config = dict(
    model='image diffusion model',
    dataset='aerial photos of the United States (SatlasPretrain)',
    train_examples=203450,
    image_size=64,
    horizontal_flip=True,
    conditioning='none',
    arch='dit',
    objective='edm',
    cond_dim=256,
    norm='layernorm',
    activation='gelu',
    mlp_ratio=3,
    head_dim=32,
    fused_qkv=True,
    qk_norm=False,
    inner_norm=False,
    patch_size=[4, 4],
    layers=12,
    width=160,
    positions='learned',
    optimizer='nadamw',
    lr=0.0016,
    beta1=0.8,
    beta2=0.99,
    eps=1e-08,
    steps=9700,
    batch_size=256,
    epochs=12.2,
    lr_schedule='cosine',
    final_lr_fraction=0,
    warmup_steps=1940,
    weight_decay=0.4,
)
Rows from block 7, named by matrix and row number. Each number is 500 + 50 x the weight over its row's rms, rounded and kept within 0 to 999. All counts start at 0. Numbers have three digits each. After the name is the row's rms in percent of the matrix's.
# ada: adaLN modulation (shift, scale and gate of each sublayer stacked) (model.blocks.7.ada.weight, 960x256), inputs 0-85
ada.376 149:437470550505508538498528478543507464462450446448419493448572587531536490474458576518497510587440469591480597485461564529438570564455407551537507515434452551512406509469496572469433498576455506431563460443557521549447516503473530452527528458453498501558552504
ada.377 085:508574456527621493435527459569521494446516493503504468504501454485496481536554500475449419457497453450501492440562471505436480459490483505565513548551441490560480541423512513562503489504493484548464487513447501573538423564570347442457426518602494517508543412
ada.378 086:565464458505447428475432467523486471449545547492575599525445411420492543482569436505483454413547547409591481528469419423643459463534524474519502414475539487555516479542598426527554529441515561534466522528458510463539464502567514570455542568582474524460485607
ada.379 135:566540433538474485489457471463514506540564557558587499461415406465463588466502423481522493416574504408553485521507453482529445481577588419487545487491540483530590542504527439535568527415537482559413554572460526475536470515486499509457481546542492466440461512
ada.380 115:487404543523455621505584519381414451557470501499495427399505548495483523507455509510462449540491474532405494441516541520505488516505504506401504459552556415425509472466501497490495496505520570429545533501504476547501524566372440466432486491441547405552470415
ada.381 112:507481453483470522639505551623509515505519495548519533561502478511508450445461503531600520475504566486579526586488514503516475502493504524556499506462407522594504620510380521466501504504515560487457493505495519461492544552545622473460554498505651529481539453
ada.382 084:488408460511550441436399530617470479563519499580491527571512494432554455567551510508498422494488504500523524477574487491474471450479525524577460421511398509476523489534484513592497495510547553577480465506510519525453471550575477436410503501517486536449539561
ada.383 082:501454525454379558453437502460396454481476510525497452425498506489459438400490502550501443515494519497475480484502469440423491490505488501453510392558567433459489504484522485336495497497485514556536540469446482607462605438380534455623425509482481475587453456
ada.384 081:546597466494500443473533473512520518497538484461546564529451411470482560526574455503499504423538510408540476392514429422566463464489600523518506536502491504463603542519532472592531511448509475544425481529476493496507426487524495590427564528541437475420461565
ada.385 132:400491551519522519491541506513508484574438431508426499509573608546545483497517581549473503595436547614528507513512553540509532543447503543469478541525401516501514485447443565474429459568474551473564452452573502554479515585482549496494512374334475545529531533
ada.386 103:419524550476482517426483537571491499567457433506429552465568596560520465453459570514527489578441485594509512433444558516509564535447473526513476407469531480464478484521540568572431473572453500499556463422547484553525411494546520494466597414421483532518501452
ada.387 127:554528446545439499590483478529506519554532539498568443506424409473479572496516426465438490425547512413510438559527452452491448430558605474498496577511530496526603512557505425471558511422558480544416545558483495446514531528518502491581429545538510477397414523
ada.388 111:498453527502476516412550480399450494509477486483526448394500493469544487464472500446492449480501479473454465419523515498569481499494507476443511455531581388430507431449577499490491500505526507414532503474494464515472503442428412385519476489490453450577468486
ada.389 129:509577464411595428523503437654561544482533492573504574512497475535483386513517502452521512480512528488560512566520525480480470474495481510516497461482377464563482549430520514575505512499495483515465463515489531482553461481517569441479481508529464502505546421
ada.390 079:484484524476525610533460436382459404505471497413509514450523541514517453545400509493595679523483497527400492597475500507550492547521471468605518539547534482339465473476484479456495489520512497467553551496459463523529630481447462571600557484480571504507501402
ada.391 241:570505440528512481466486476476487517571546552522574495478410403454465545498506411435457481415569523405534459478499440455519437488561600451477530509490535484501600557523489447542578525405505520524423557587458511456517479462463483487499452557556517451434455494
ada.392 096:504534439462525505636569456599545496526532496582494435556492462494539499450458495474449491483509526484532499528392520445395512481496512522497484473355389552546513536559418520470511506491430485504439483544537530554493426548516522517512425499526555407524555484
ada.393 074:482418483412488534505458441648543556395507460476473540592535532456484450482514541537516375518480584525471533492429543423491483513413410526510460476620427532508405482562477566489448499550425499479493427433493494513522522501613500526454469494565580507452522433
ada.394 194:427462577497493520460495503506484470474449440470413519454580612528483462508459590550490559597448451611461555448448555521455546547451392507500525484450475523473397502471469584483424490589424472461582478437514508528467517509450505499522513433416493502552556508
ada.395 073:462640528527471446539476473533601451432465433478383567438556571472385482501530561504516544553469489568434518460419502543511549483462414544420474503500481477471413474464526508517443484566455493519514456432458479517603521458548516627413512460500401503451505411
ada.396 183:412512560460504506489505520505493484550434429507413577510576605551507433498519585558520542593436464606486495521538540498479549571427467551508475468552441540491477491436485569497425461578493511476569461433518482556486496492483518459486544404384503532578531492
ada.397 185:580505433516452457500521512505539506481543546520570513529424397466489544508520421450494461408560538392527424538487449438528459446541568475516478513478548472527563494552483444515563526425532534564414539551460485465539506505538484522475496582611523452385415488
ada.398 084:500450518477527475436499576372459491565486517510512360472497518496481542509469494498509402509504548510514516583599476572583441601500512469440520497574531444447508533449433483536506503497552500443527555507437492516506590466343443516646551497473570441519539506
ada.399 121:578463445502474446511475471493511488493572562540592470465419400484466524504501424493539498415570517402582497501490461473477439456563539427495567475484572427526535522565441450549567538423495456564427575560427524461533475489447523544510455577586496484466505468
ada.400 116:505569464491442458607507490648508574481510486472509544610496493514494518410589499372581564496507471507622486563489483467498493432491485532607490516477412486625483505523511503452498509499496494619465498504502528448506471546595487497465467497514583573521534467
ada.401 065:500501461497393349507409505624590513416528501448525551631503465523488532430634499511483496464496435462579520498511515413503504515511490521454477510492443506554488491464522511467493491504511383534470507510470515526455464528543492439441528494555467506432510523
ada.402 091:495534492478441580510519390434415426578497520481523384523496527440492565482534496451464495557494439543531515455517503436504500461535531574542467368497550394452534455433467477527514501489523464585515520525550489570437606472417416551539463497452443479503437618
ada.403 073:499538500460427585499528527476506425505467487441554599472488514464455464440489482535487477518513600513483470377556484460496510405515496450470561397516546453427493433563422485425507507490553615489525501484491487459493450442524390524567483496476488551571548406
ada.404 066:467557531579622525545425463547481568419480488491457553555540561470539503605585543465484424554480498566487539561503493454578574462486412516508509505560444471578410585493533497577466495546513535480535487476572519435438481486575499423508425466489501504522530578
ada.405 175:554532422504501492525520499520566518577560568540586505521428409468468535484495423451460485421552552413557484568486440473471432493563597451513510538495513494541594544508446440481571519419511522557420550569464523448543468500525531550504489543537556486432483488
ada.406 129:505639480480584483494432481591590478490516488498488545551495471489515490493516498528549559474508620485543501547466516501481523583479491516511501648464396564533490543452539517505502506495504488571462420505546520543542417539573571581522542500516501473444517472
ada.407 076:540489454482518476546560531493523549566512533455541506494446424435457517503527445412485568433537519423559464542528483503494450572541608486576518483568547456590605520518519457542549515438545619531467524548478511435483564518453572529459523521492590430462488417
ada.408 090:477324556425505435455524461424527562433507502475490439507543537545543612540486540491457499530461499528547570621566541534620508498453421551454464482581455396484417475565471541474469474545531504479571494473500470517419534478445465513512467496506545507477459528
ada.409 054:524509522459439518589601621511491419409470508458497570581487538458533568450518496458262532546519471540455484489512507443430555442513414495625506451578446505474406528521521477419500528496517547484531469504580495509424585449464377510510546515451485563432471461
ada.410 095:509558482534512450435449496572658516434515485470489464650498469453505576492520499507619461467512534469598510493431529444558509513488496500562473490433438567618497519534490514629496505501438455575461447512554521519498339453609517495445521497538482534388507595
ada.411 068:527533484442493545521534470467603511634525534517539493536459463532488573364497463516557591477523444472658478608568417548602487514545594510481471467482506484476593477512477457525536512450573498506480530549493516477586454474490539584523517518476581494523513493
ada.412 075:586505419461526483544511546507425490471565553547575516505426417493505540449513431445465531449567492430569518565543468474551456500545477509496542324555523438543471543535477463584567557434518548492408557561477543467495500435464417540536533602597538476505476513
ada.413 093:495524526483620530511572470404315441470483512454510482431501520550485523533521502522457509531493420514477496503491471542410484497524488471552515491502536422383493507435519465493502494499488482402524534487491474524502578443396361521516413496475507398538454486
ada.414 082:430579540455462560539554462479463479526459447456439470496557597518567462575488559569536433572453552594437508477566546536453564447438478533501463501531469591543483502460438566486440475562544550357556472438559486533460513517534572408469475413417487496544542572
ada.415 075:503492528402501529477636499421351478540481516458508512408493494499472420438360488524416540490502462486437483520529486486424467565522525462519544505518603514456528482424494492504506494490486573375515565495447485497538595458448549542485523506470499573478488367
ada.416 074:507487476459531404556460557548557540475518498524480487543504469524485436492433497525508460470504517469531472502489466501394483465492514482511485464524470537504511537545486495540503489502470360465459494502478525415592440433564593452416507504544483565536541543
ada.417 140:575547427504456430500498481538575514477546537557567520553420403435504558491538423442460490422566553408526418534505447435525468447548559478499488516502524487564556516553501443556564532422518470556413537568464503446539495473529490493469486571585510485416439511
ada.418 069:498508463451488513494491549586500567537563457545435556527511530527454406490504528530524460538505591551514595536542510512502504474464520499558513512516407534563521493464526531472467508516522575512388441451496543484560498479633608414532487516531579562511564517
ada.419 109:508570454490532525507512522389541499639523555552557457478426429500480520497491432471519501439526524431540429503600425488523443514550642452501507552609549515489647529501468426523562443416607458470450554567476498436516488494497491486538508473461534517494468515
ada.420 081:500485549524530500539576503405399504481480505468490425446497508612498514504535499520502560518499425501545476506510496549458516547503512493623507477609548432518514440457527452499504499494524488448528529495509481546498545478438376498458526504466514497614473512
ada.421 063:495450470573445506533357542445450498520496529479551514528482501444460574479575482402385490499512552497497503552574475377547452478519494460560547449562517461431489534473511463500518542486548556591504543505436567472507582471551386490575521486492566554454549427
ada.422 129:508424486509501555592516556621442436488513498511500548525497498451472435527396499510445468494512480510463497476490528528468505505483482521494486518466387577503482578624450523501501513499488561446469486508494525449529408594584571519484512499525600532482542521
ada.423 065:519612510442475512444447490547580512474519474542468543509492445501494424425515486536536456447516528429491479502461532414472520565497569448530476556425448581510568461426492487532512489486466505535457455528479484535541530466611594501423418511569466591525506494
ada.424 097:498494494537465438481509553609663463535532489610475511544501476478531488513553504444392430483501594486516515560469511460453499492476541501574484597472471369450541539564433522509498497501441532624482452508499519461560448492561545435533405497527533427459519406
ada.425 060:507540469503515508480519370533492407486520501525425567510501487492511497515508503443430457480501537492431561446463514504455524504497501472404587533456547551504502539420470507521500466494492528506447456502514565531459609505486575529401375505502424450451572460
ada.426 151:564522455537450450495481482530456517552552533534538422463436404482467550455503433438445522413553549402545487485435493442522454470545600457533513463432555442542596520511523481519553527429443485602446522558461512462559488448474473538498456561575513430424466460
ada.427 065:532458466582506557535538429511460479585514541555551430543448472450509607514511459472476518494530467484543503486471451479543450552557520500456563488511476512516523553554442476520553522447432494469472549575502519538439432546378502481617462529460547389511467653
ada.428 087:410471585465490513506449484550509473598429422502455515497560600514555511458462565556502587572450480588504517487534600472518523541448541536514497403535442513510547534501461561499436474559496498514581456454513483556452403502492548502539497380351544514490493526
ada.429 231:559511425482507479508482450494512533565545561537567470529417397453465520533506413438493493400559531396543450500524443472530438472561613463471513509536527465535613530508484427532579507406543507520415539572465524463512480462487490497504466538547509452448460518
ada.430 083:500543489676497550462466471534471395564472523483533486454478532560453563470411481540501519539534448544489526522511460570502496499556487512518524578434549447409488417511466470400530540475507559506505556548514543554476586471463426497624527473407463422484493504
ada.431 221:431503566480544541508539500488453504450444452479422501468585597559527428486472583544506474586434498597474553453492551555491567515446408540478484518505489511438409461464483554497428479588483515406579462421545495540469510524515514471486535441440456571559554499
ada.432 113:508460478569508471580573521632545485472522485553483518572496484545485494479527501475357410481511498496475513476531526507407510505482491536624456555466371482517490514518486521467504509498542542496465441521535521438484485586576480436418460502517586495458515534
ada.433 110:411493543553465558479571512530470504529434420530430526463579596568553506469482582522495479585431511599483505501478559530506565535457475545557470514420471472458482472458463573458427453576468532458547452453558479578523518562493491400542495406402517462521518513
ada.434 094:503528463487472586529541469467615499500552512518498464544495491518584409454398498401530617479514450495445538558519546541461509540495498456489520504513437669552497542442525506579506504498525482475461477504574546476548400563523571459476530493505488509571579529
ada.435 080:504563500507564414391535439481529485474504505480548588444507524450551594506553505498486499537500447524580523462448515494625487507519471523402491376377543526453472433543541505521498508507473438495518499500530477530468494401454442604525648515487444533440478548
ada.436 106:573519448577534519470494460526506499533593546551570536462427431510437579483469436436492476458564538446558544453497468474491453513575508471557583480457546478475504535516413470503562548437499507557434562579462536475523474469405483556532505570534509390445496573
ada.437 182:459501540499501566543552497518502506441491477442449499475559600535521472508488568522492502589475446604496587517444559551435558542464362530507518470455451523495362482475455562475452516573428491418557476451546538501453500509483519499527493468454520518562567514
ada.438 072:499481527542593590448516377458614591435456510526527460487489493472532539601516491512584556501500535493427464457592444490484486578531516478355503461445541501504521437480512463580506499486576421434530544513510480480508641542545528562541552491463342496492453533
ada.439 052:504609493416598507557628397500468414502491484512475415442500494490497368536552511504523518499504487495477484563425522551518479422469506526531542547492487533598512504457390528640492503502445490424495465491472490553473468466480459559565441501483520489561578478
ada.440 074:534449496587406494598444490557530473553498525504531463567452449449477570436491451359532536482528572460540459487438446447494508501542559574521477472501493457512553469454467439503554521436466565596491497582539514453385511435519468543426497538514447510488453432
ada.441 119:493475539430505493450551554341368402532486509408504507406505512468510557440403505521426485514492482499495495496515463512643504484508511502513526434536621594402517525545482479504499489502536536400543526479477474435438543417410525496536548495451505475489472562
ada.442 129:495409523487497580558468521423382390472479507513514449438505523453552542549458501515456546528491425517395491472528501476523502537510489483476505453546582489329489475517517490480498493504519559418527551485523474520408554481404416528478540499486472456480468468
ada.443 074:510377535532469452441445532439450496513482501499486554426492499615512494467496499601449491497503582503507492436523465625492497496498516499519496452463545486387518422518512497419498503494421514504522505480416492596532457534459446488532516527497478486562463439
ada.444 155:424431576485543526459497525406465495496443456452428455458584596522552443545496586544527463571432490588505551517547540514522553491422438528473482520531466501461442462504499562454423466588522512433576475414513489526452555489477491449529491435430547568542529496
ada.445 113:515542550524522494517548529512459503413453458498508461472490412498554463514500487556486490399495500378450364502515468506485491424486553451499472532426553481495553440545550460518479464499552527486513491456465408505509535510569446498495563516592471490459455519
ada.446 098:507538487458430478472483483632587586478502486447484562571495482403494460497450497541509562469509524487558483535394479463533499517504502509484487481409429587633501522492566503591503506497408432491475474529478521516566448486557688461453493499519524566531544455
ada.447 056:539516516568596556540514517506434480468498487459503455529467477421532556375530477544584591503525462485500483509520536459521571513467451571510452435421532486496447421500530510574510536474546492504499455488565503489520576495549523633479522557531468466569478525
ada.448 063:543509504514506492559517495486538443431485553462555433550460452415475561541553451440439533481532516451468457514534430435427508524566537482539544570446536494453529463515519427435538526449541466608504530537463514496471624558501363544463485558551481504480452502
ada.449 067:492508457541439604532473522556442444480540479427520398428519496465483444546418515598409498497498526499453536488518551530381495542465500520531493565475397491446504520457505523471487496521500505525473467488482509545512447574526437532429429483524534511468550485
ada.450 072:470480516510511520474571488512538462421504454480456518507538554582453411497408541458492468536477488545410519518504524556462500601448432516410492520522458548458434441449488549460455492546477504403522460453470500547541547550523562550452473467487473566565552428
ada.451 068:476589542453474550551532434444439474528444500583527491548501543466481502450521503519587560560491471543582444552605511515529487537475484545610492390611498470533482540407501495518496501502583479506557479497467490584495526515434459539529482468411533475558456557
ada.452 131:419489581467453456508526479507466470436423400479419540450598594543530446457454595522430525583431500589453498496463559522515564486455427507493515477424527466515428448521553567501419463595466574493586459427558473537494523481525495486496553412429490552520562460
ada.453 149:558513426541506429544516526507593565610546569542575525569429419491493570447545417467495503433547496424582492534509468513509431490541621490529464502552523442567618523558488449569583519413523432555443532583479506429532478481519486558475532552548505479464451515
ada.454 133:502481460517422518568485482621531652500517495555494536567497484546472493452520496475552477495508586501589510497454497432522508486501510520580490519440428537634507544515554499494507507495454495529469485528502530477604396584562615503492472491511504536431510524
ada.455 065:505560482467490547572459421508508480529491519584513519546483504461556441502553484481449553501515521506525530540580448412602483376525464460424534550549517530555459471504520456542515548488591506538501520499482603475508549478568407518533502504480531489492563534
ada.456 106:397491554479468502467514486516477499457423418473399546494611584479483419486463607542489523576400472578483519508491526493489547495452445514483507487474498532489450499468534556482412437605481517459557480433489442504510472478501554459494493407439508500542554487
ada.457 099:498441489442480552576595519663620508471526491582510501601495486531526550541580495457442455480506541489521515521484502552424515549487492507487535519490397561563488586479409508472501503496514476645484443511541525488531494625561558575490456483517512402406536412
ada.458 073:539397456518416486428494597497477525371566495498491505518482431458512415607530490433501482448515538439340485456562410521469495412494507524508456548577493583550509478515477471536513491482533594542421539525442491458487476465612553373493503549588473509472505473
ada.459 075:541678490603535429509510523447551518503506522494533547490452446555555581452576452485559591457540426440449458575556460505532485517507572492468478519468540492612573430487605461503537517451551505447475481513515504506484481533581459595428585530523406536489447545
ada.460 116:512441432546356495595504506557574539487528514454501502601491490533467494437473492491453496504511552514601507524519455495460491478503479528526484525520426565593477522520415502517515511490481491540452534523520540502514459619617572473410509514522476572543540543
ada.461 056:510544530510481327415516408463468648466493469508488593461497490485512491519490530627428473505515458498479511592511540570577464465474500533441504377489487459649511525540525532576488512504463415495497475477520508458510455354472537452505467509476480546540465588
ada.462 110:426455569477521578452553550501521475537465455474424544445569605550536471474480574570531543578455454602475564504464580511471557584463440499492542492497484564474443543496463557455433483577475471466570449437555505527508499552466587518501552421404502554561583527
ada.463 116:491542529492503537551360464343393398564469520526515441564498497419542516520554490501609529491489481486505476548587475448635500442497544494523497496594585562482540453524564480525502491493609492406541508483496474477413588421422404492500537496471429567551474623
ada.464 081:488573493505405524478434516570571436429512471441508494470519514568564419483447515578537530499494493511439515478436538462370514655495447472447512560430459543491447479448512522464478494524445507492498486480533499555483500594576601474505521480532520542460539492
ada.465 113:500531540474468501460443486363423517528500509476475491461502531608521545475582502504533470551493482531528521448488464509651509462495524495448522472570621457453525396564538501395505493499469396491534493492494478466474462476410420581614586519489469585523447494
ada.466 184:426464562504493564484510515506489472438437433463429494484586612546556494504474584544543509600439429612450528483501555548493570499453398549488490489494484511450400472497500556492425481591490520477577464431548491536453486510505486511513546431428466532531538491
ada.467 081:505434490494460422483462511695525553446500491508442551472499471537541455527435498531437531472503512469489482540382509444433533502493471497513503540476488581553468504497585510444493502501397501526466483497515523481559536530633700439520435508550490499466504560
ada.468 166:420462585442522538506549514500469514451441434464431495426585602543509445482478585518504510584436492596443528541468571543465558515447409509505519516474508489487413457438511564454417469590455519429586467419535491511470533493461503461516493421419489536540541476
ada.469 135:433520585517539515473525566492457451469466450459412493486587600536534434515484586554469556582437452597420571483483540550477571485442417545501482471466470566478419476451560558515429474590470481455593473426524489514453510485493506492518555449452513537564566496
ada.470 124:502526474402430549655470495599613583443525489546518416612502488520431454387474504497489469485506534496535500567452524507505478438485474479531498477396447535631475510579483527504492505508458489547479453492493530472499427530606573508464445490506506511471522494
ada.471 104:511477465571479458566543509562666522470532495527510473575492469500476490524539488500452437471509561474524472508496508538410481475509507485474533532471418542632504530516381490533505504493510526468465463518534521489515475611627475449401489502531439479456554527
ada.472 173:446470546509531512486512544520512473393454460455441493535581589548558447504526579527525525585438471592451537506492534547488569523439362558471452519486441528499360457478518562474433481587478490446568457430559485535461506546542499516471532469478490548552556497
ada.473 107:585523406579584505592544530464521572539602613535572446572454455474474607520551443484544474468564509466501580500576447485540461474536519545510449532568489489498512524483465436521575550451577519557441514561489567470523529535520429570487501594565540432472489557
ada.474 083:503536434476442464633491506641634598431521504519515510627497482475506532456532494488458571492506505492541479497445532500425507487523494477473503446440443585637494568547549501570507499493466477587442491534548512529465459543560559441393444495525507487478529472
ada.475 071:499466478467469571357558472515524422501515501542463589474502494456391442511571505479477301498496542500456507473502511452492487456479502541564435543538419545445503476448462503415502489498507484486462458508503535535487492499518487492487415506505406500481530395
ada.476 096:505442476568477487568499483689585488473510488525494496548501477505549478495501506479511463471509549481467492533364546418446491440497483510522477573359430536519485508571531536431496504505395539650461465497495518440492480593590588555397461499524451451436520508
ada.477 155:435502553483504501514527483488501538445457458471431520521585609552513489532499585527552492597438463606472554480517525547491553528439377583483462482548473472511375507512498552511431486591499502445587480437512495535476471478494515471466530452463487484572533523
ada.478 077:498427478503422463567496566523447556552528507581460468518504466499491478571505502359440464444496525451485491444481482487409479442477528435569493498585479581544525563564617486546496497502484435500486504490496512358477498493535563343447463509577499499477551564
ada.479 087:479459545528558497428492450404528338481479497500516501475521542370479540493534518577497487539479387541512486482555464468493511545503453507403531575504566505474455389432474486472482490523543446514545513474420474565520574556452377593533559489465376494581508527
ada.480 062:501497515473517486474513479364417452434551510488468471381514535520486449519511525517509585517517376531488586479475485539509523527502420466455554445389580485456428508460510514490494510519446444400491529488469548506467535396356465460559523478420456502619579455
ada.481 035:545440513492463490515512530472444493523589545479575465467437474501490529454435449502480480491564480484522625499470485491512440431555571461486598473483553432456568521552418469486544545444472515460418561548414600497529504464342464549529441525433497480486497611
ada.482 054:476439600558552485543459541471489595600372518530565368566499532511555580460522490493518494532480583516520335523511513521530482472506547532495489553579437489531544539555480502536509507495484453516689501526531430451480489522461511465548417476450565514444364576
ada.483 079:517476578466448470530501488477482538508459513547577505509458497471483546483540462465485467503537532481485328556506454488527465428527512480471511515514517423525514539574517459496518563473525516516624535526458508436536492490485500518481421493472493499440379490
ada.484 034:460465600555567469507537580504480545598478515455497413522497532422562552531571498489538559534496471518460470533451495423454538528489558492502524463608473513558562541532565499535490490495410467527528514505502536488463464513566498491479445413369522564526475481
ada.485 057:536528464446507528522485424437485474534560557533550506441462436511495437471461442531538537415519500428579576545602478430585471442526572415507550570666560482550555519442450436506530503462625557470452527507465494495597437555537513528476511548611501503525552470
ada.486 066:476454574477525471513539486526581583617411494497553508562505495541521538489554483464480441499446543478504358507572496537474472517467538570463405523711442494499533481499467496471501476500556443514647473506502393488447506518529515466441438519577493492425316540
ada.487 049:521490364589504505517517450432540541352511509479466481476516433525479494487479497462517559433475443438507523471393500481461500592515455507507479531337573524546450514437481511471517451495408435490379518509498415485496540484385445541559488558614461449525528545
ada.488 065:445440480380457539517518424572455564613397457532477541454541588549462356510501545533494477559476532584443429557507556517516468474479443488496535479573433500527447473502560535465467517544485563456592458463480504544531502508521562423499452429393498501560580485
ada.489 054:456491565491495496501488537520474480571468445465436493592552561462595541533586560526448451554444495562516513477541544518467537513418470564463434386632468485472472470522527558460435471566505459492546439436548458525388518489556501525494488504572492549504471454
ada.490 057:552506490506526513490530537542617532362601518496456544587493468498526543490518498384491485490514504492520627540439483519459591547485454543520458454455438548492453549471451503515504488497423457500392511515587527441472463466617548537510498594629535561487508476
ada.491 070:543508513416524526446443463533476505260598504534455512465507452512427383515476517496507518438531489450448661529424543511501522504490394407502638466367477544541395544429514533514486503517387516468454488480490548515530459417450556483538463557584493497568660496
ada.492 089:551496509547551501495507430401499471490612574471542403418459462419430520534478455500516556445546431454541672492502460461487460556578489372443659521482607479471481532466479436525547522463534452454490571543436542490507552488336472531495480557561492463531583544
ada.493 088:452537587483483489539531529608502500539395439524515524536514579530545516463553521524461469592491568571524326506475525477447505465464537560507459531504441517578546499548515538473464526523467538528619471475530496500479464584601526462513475412381510514439385463
ada.494 056:512495521605503486480453554452486453495521509477490478497510488448551675428515497439448491495479511480501546488471491500488534601484495538551414470476555464480491490464519496456497470512508496600505489497513428489479583493481394580472465548598550456401364488
ada.495 065:426503469580538521492534488513548511509420441402421486531571534513559576554503559507509459543404504538473476477512545559477566553420526632505352503560471527487524472514479553486448418555534443491498441444554393533418535513510472512480484456516533489457418532
ada.496 064:488499560431468504454534505484451407663526534495498521443492471458481363552502498549545531434514470463462532481608476474502496431533603329477682509597527534474605515494449456501499501495598537484517508482466553505510460472488531503487524471441483531639681469
ada.497 059:534544568532539542501511534479431395606534550490585529450437512520521522461460446588541493536553518529529515425516491503569481412549541440568587556567543502462533505521524474520534579452522528544582526534506579515513425561506414563503576538507455495523497488
ada.498 066:539519442486430463487497489550460526618537533551566503500431454503474467461533430499449539455554513452526483464556453505554392457539550438494565473618522485521543583553521452535551561433543525559484532550445582457583430472434503481556425521493447407484537458
ada.499 067:446470596558471498492499530571530549396392421526461546557550557532550536511515555502490441567438526550482368523453537511479561442434428611561389545449403459509439463546485556445428460560446556608618442437570411516528496550603475523495467458496528544434396511
ada.500 055:497568561450548476496524564495460441586467486496506508585480486468482375606509489479537479476514489482483430494611500472533489376494550449513507494581444584510549476530539488543492525488604499514548486489488533527494360548605468517502516484473520577556570459
ada.501 057:445525571415556461501536475527480498767385443540504544575527530471464498539530518450514499523453525515448356529565508472512444432468602517494475483672443502565600530519538516555463490531553536490661478478456437493547432519523489524520465452463489484502449558
ada.502 056:553505414592531513499576491539477558385575492548488518480470490500498512443473497531528433512565573510596596401434511484559492529504390533511548570344494467530393465532458530521504570491448544545374489500506607516545456565477513474445527545507461428501551550
ada.503 048:495524666492454562545508452521431451550508503454530608425498517591464454512460507583595464506514456498457475497486525567483490512493476437477573519539504552458478479412445512404481517522483494403651478477499512562477466566436506520410552481468380555568511498
ada.504 058:465547503532535573465443571505403361635497484490444552451530572543527468497424549565593519580479444598496555411484515542571534465489492536559516445523482538429497531489524539534468507540447540462496517480506541533510352516482513520519601471409483526616570525
ada.505 069:498485459447489548481482476577494509590529468534459619600503492599482421545561509522538441500494533503481522492532532534490487519455527517475459442594413600514525409426463540415487499505504502509441424487522519584477428575582548515462505530577494572531562474
ada.506 046:505575574545545554535494540492553470520545506453496469431490521514554568456422498531505520533514423520465521473499539532452604579501507484626536557528558545422509434468517480505485510504554455481516453482594528511488558508511486430455537501503571554475467552
ada.507 052:471470450441511524479501547454454449481549485517380533467537566479491465466522567510527538556512476594441687524475485550522532492506461469540568472368469467448471511495513519453470504539420553448388535477489610445498506441484515514513536433330563527612647509
ada.508 047:542537458497567463473442449481472439510545569539551465524453476397451545602547445383455533455548479455461525494390448423488460545547473429490536479469570459513476601483530463508568537449421411513502566557418522424493504400416460506575437518466534466486510450
ada.509 045:499514500486507489477467499451516470621475574509541398515476389468515512548479447478517505363468512379509477506595455501515467453541590366512567551646515463531583550547488417552534466459622493524566515516471432483505461518493492543551485536607556474525533494
ada.510 053:529502325546517541464525498440451451504571565513518497411472492494440454503487472527541526491543507506531607428484494484569452506517500483477513455471530482472501539443410512558551526466469540433385566523450555534505467477366419585502500494422536377571579452
ada.511 076:566476389478432493447467523492475441465591571568547540467425493495456470462448435513510479506591514517525588468481459478571451462567459458528536495441538480519456528505502451537580590422460537552401552572486642489558423490491507548505520535457479475514553474
ada.512 075:523522436558567558547505489462416403496572522513494458381483440486462393541444490565521558419531428438508604450509513473548461456542510360548668522473560532501507514472519474489514501482519539446383499498447551528534481514386443523518543510509440467626648523
ada.513 041:557468374543498447447453485484504410478556559504551423456456431506453454504417447473518554442546450443532570447448457445497437483558533476453541562400515520508531582486441472518580515434441425524386562580440529462535492448389516540566515557554524462521563555
ada.514 050:520497476466415428422445453535465515572502515583534532403469463428483397533466474495491414454532551462462481429372488419556422435525552439501551522373524415504558483522553501546527531472374607521529512506417519506570492469514567474524481499446479483448508490
ada.515 060:459461442576453504623619504632607564463418468507496539559517577513509609510548525531468469594489565595518425531458532511488504539482468619499426533411421502555472438550433541501482511514479553480506472485562509537487481635580538457431532410337509442438458470
ada.516 066:509497468478482517483510493528415403526536518472514550434487507439487351575463493570546488489546485509472563423490491468563452436545482413521609480463524522469482480443577472515523533486481584467449512506459601557522457508494499510431592463409421515630642486
ada.517 058:559478469528437471499440488536509484536513528492576482524439439501493609443492434492443453460538563439560404460466460490518459465537581541480437498477533450516579513526462461502565533432499484585501520566493464482484499496529478530466473570585499476359260505
ada.518 059:483405455470463597499507514437445405574541523434480455410512554535467473441412511567435590534506430563456634464519530511479466613547467424550582481482546466405470517427470498454515503500490537460478553528484542514466580499355465502516561459376523478537613478
ada.519 056:497471438512466463525599540579534485414463467495470499569506519460491496477515520423429413542507537536487425497419479420434478471495436539455426531393448555574445500541434525495485513507388527492413536509522531452447459565637518483504473482458448567478504532
ada.520 066:558523466465506462478574471442493449531588557524552518436427448457453424479507429427484560454577477450492567540507420438508438493573525407449587526464573439487523526466507414511571562421501528545427569569438594445553557445428438544515501537497459452529524486
ada.521 048:490563590538532543429568632508451441426487460450439535504523499561581443528474530553541433490478546505446522453542514587457586459443482461544495453524504511407481493528472550472443481542525516506511483423566498559500439545659513490512572522593425611582547415
ada.522 072:502485495537508550442511528458395419486529504505464555414506552502481411543489520539589478535524470563475591415439505538515499452517412432535591479453528522418414516479535505466493544514410534453482513483523577495518470493459484495531567497437385529644650509
ada.523 055:519418568461543436467493531431549575492497554539581479485479502512537592443522467446481518488518494480575501590418464493516496535544489463486521532447569503569485570524467471475536524477405508487637557545505484434479476466395565450537471516499620490502446565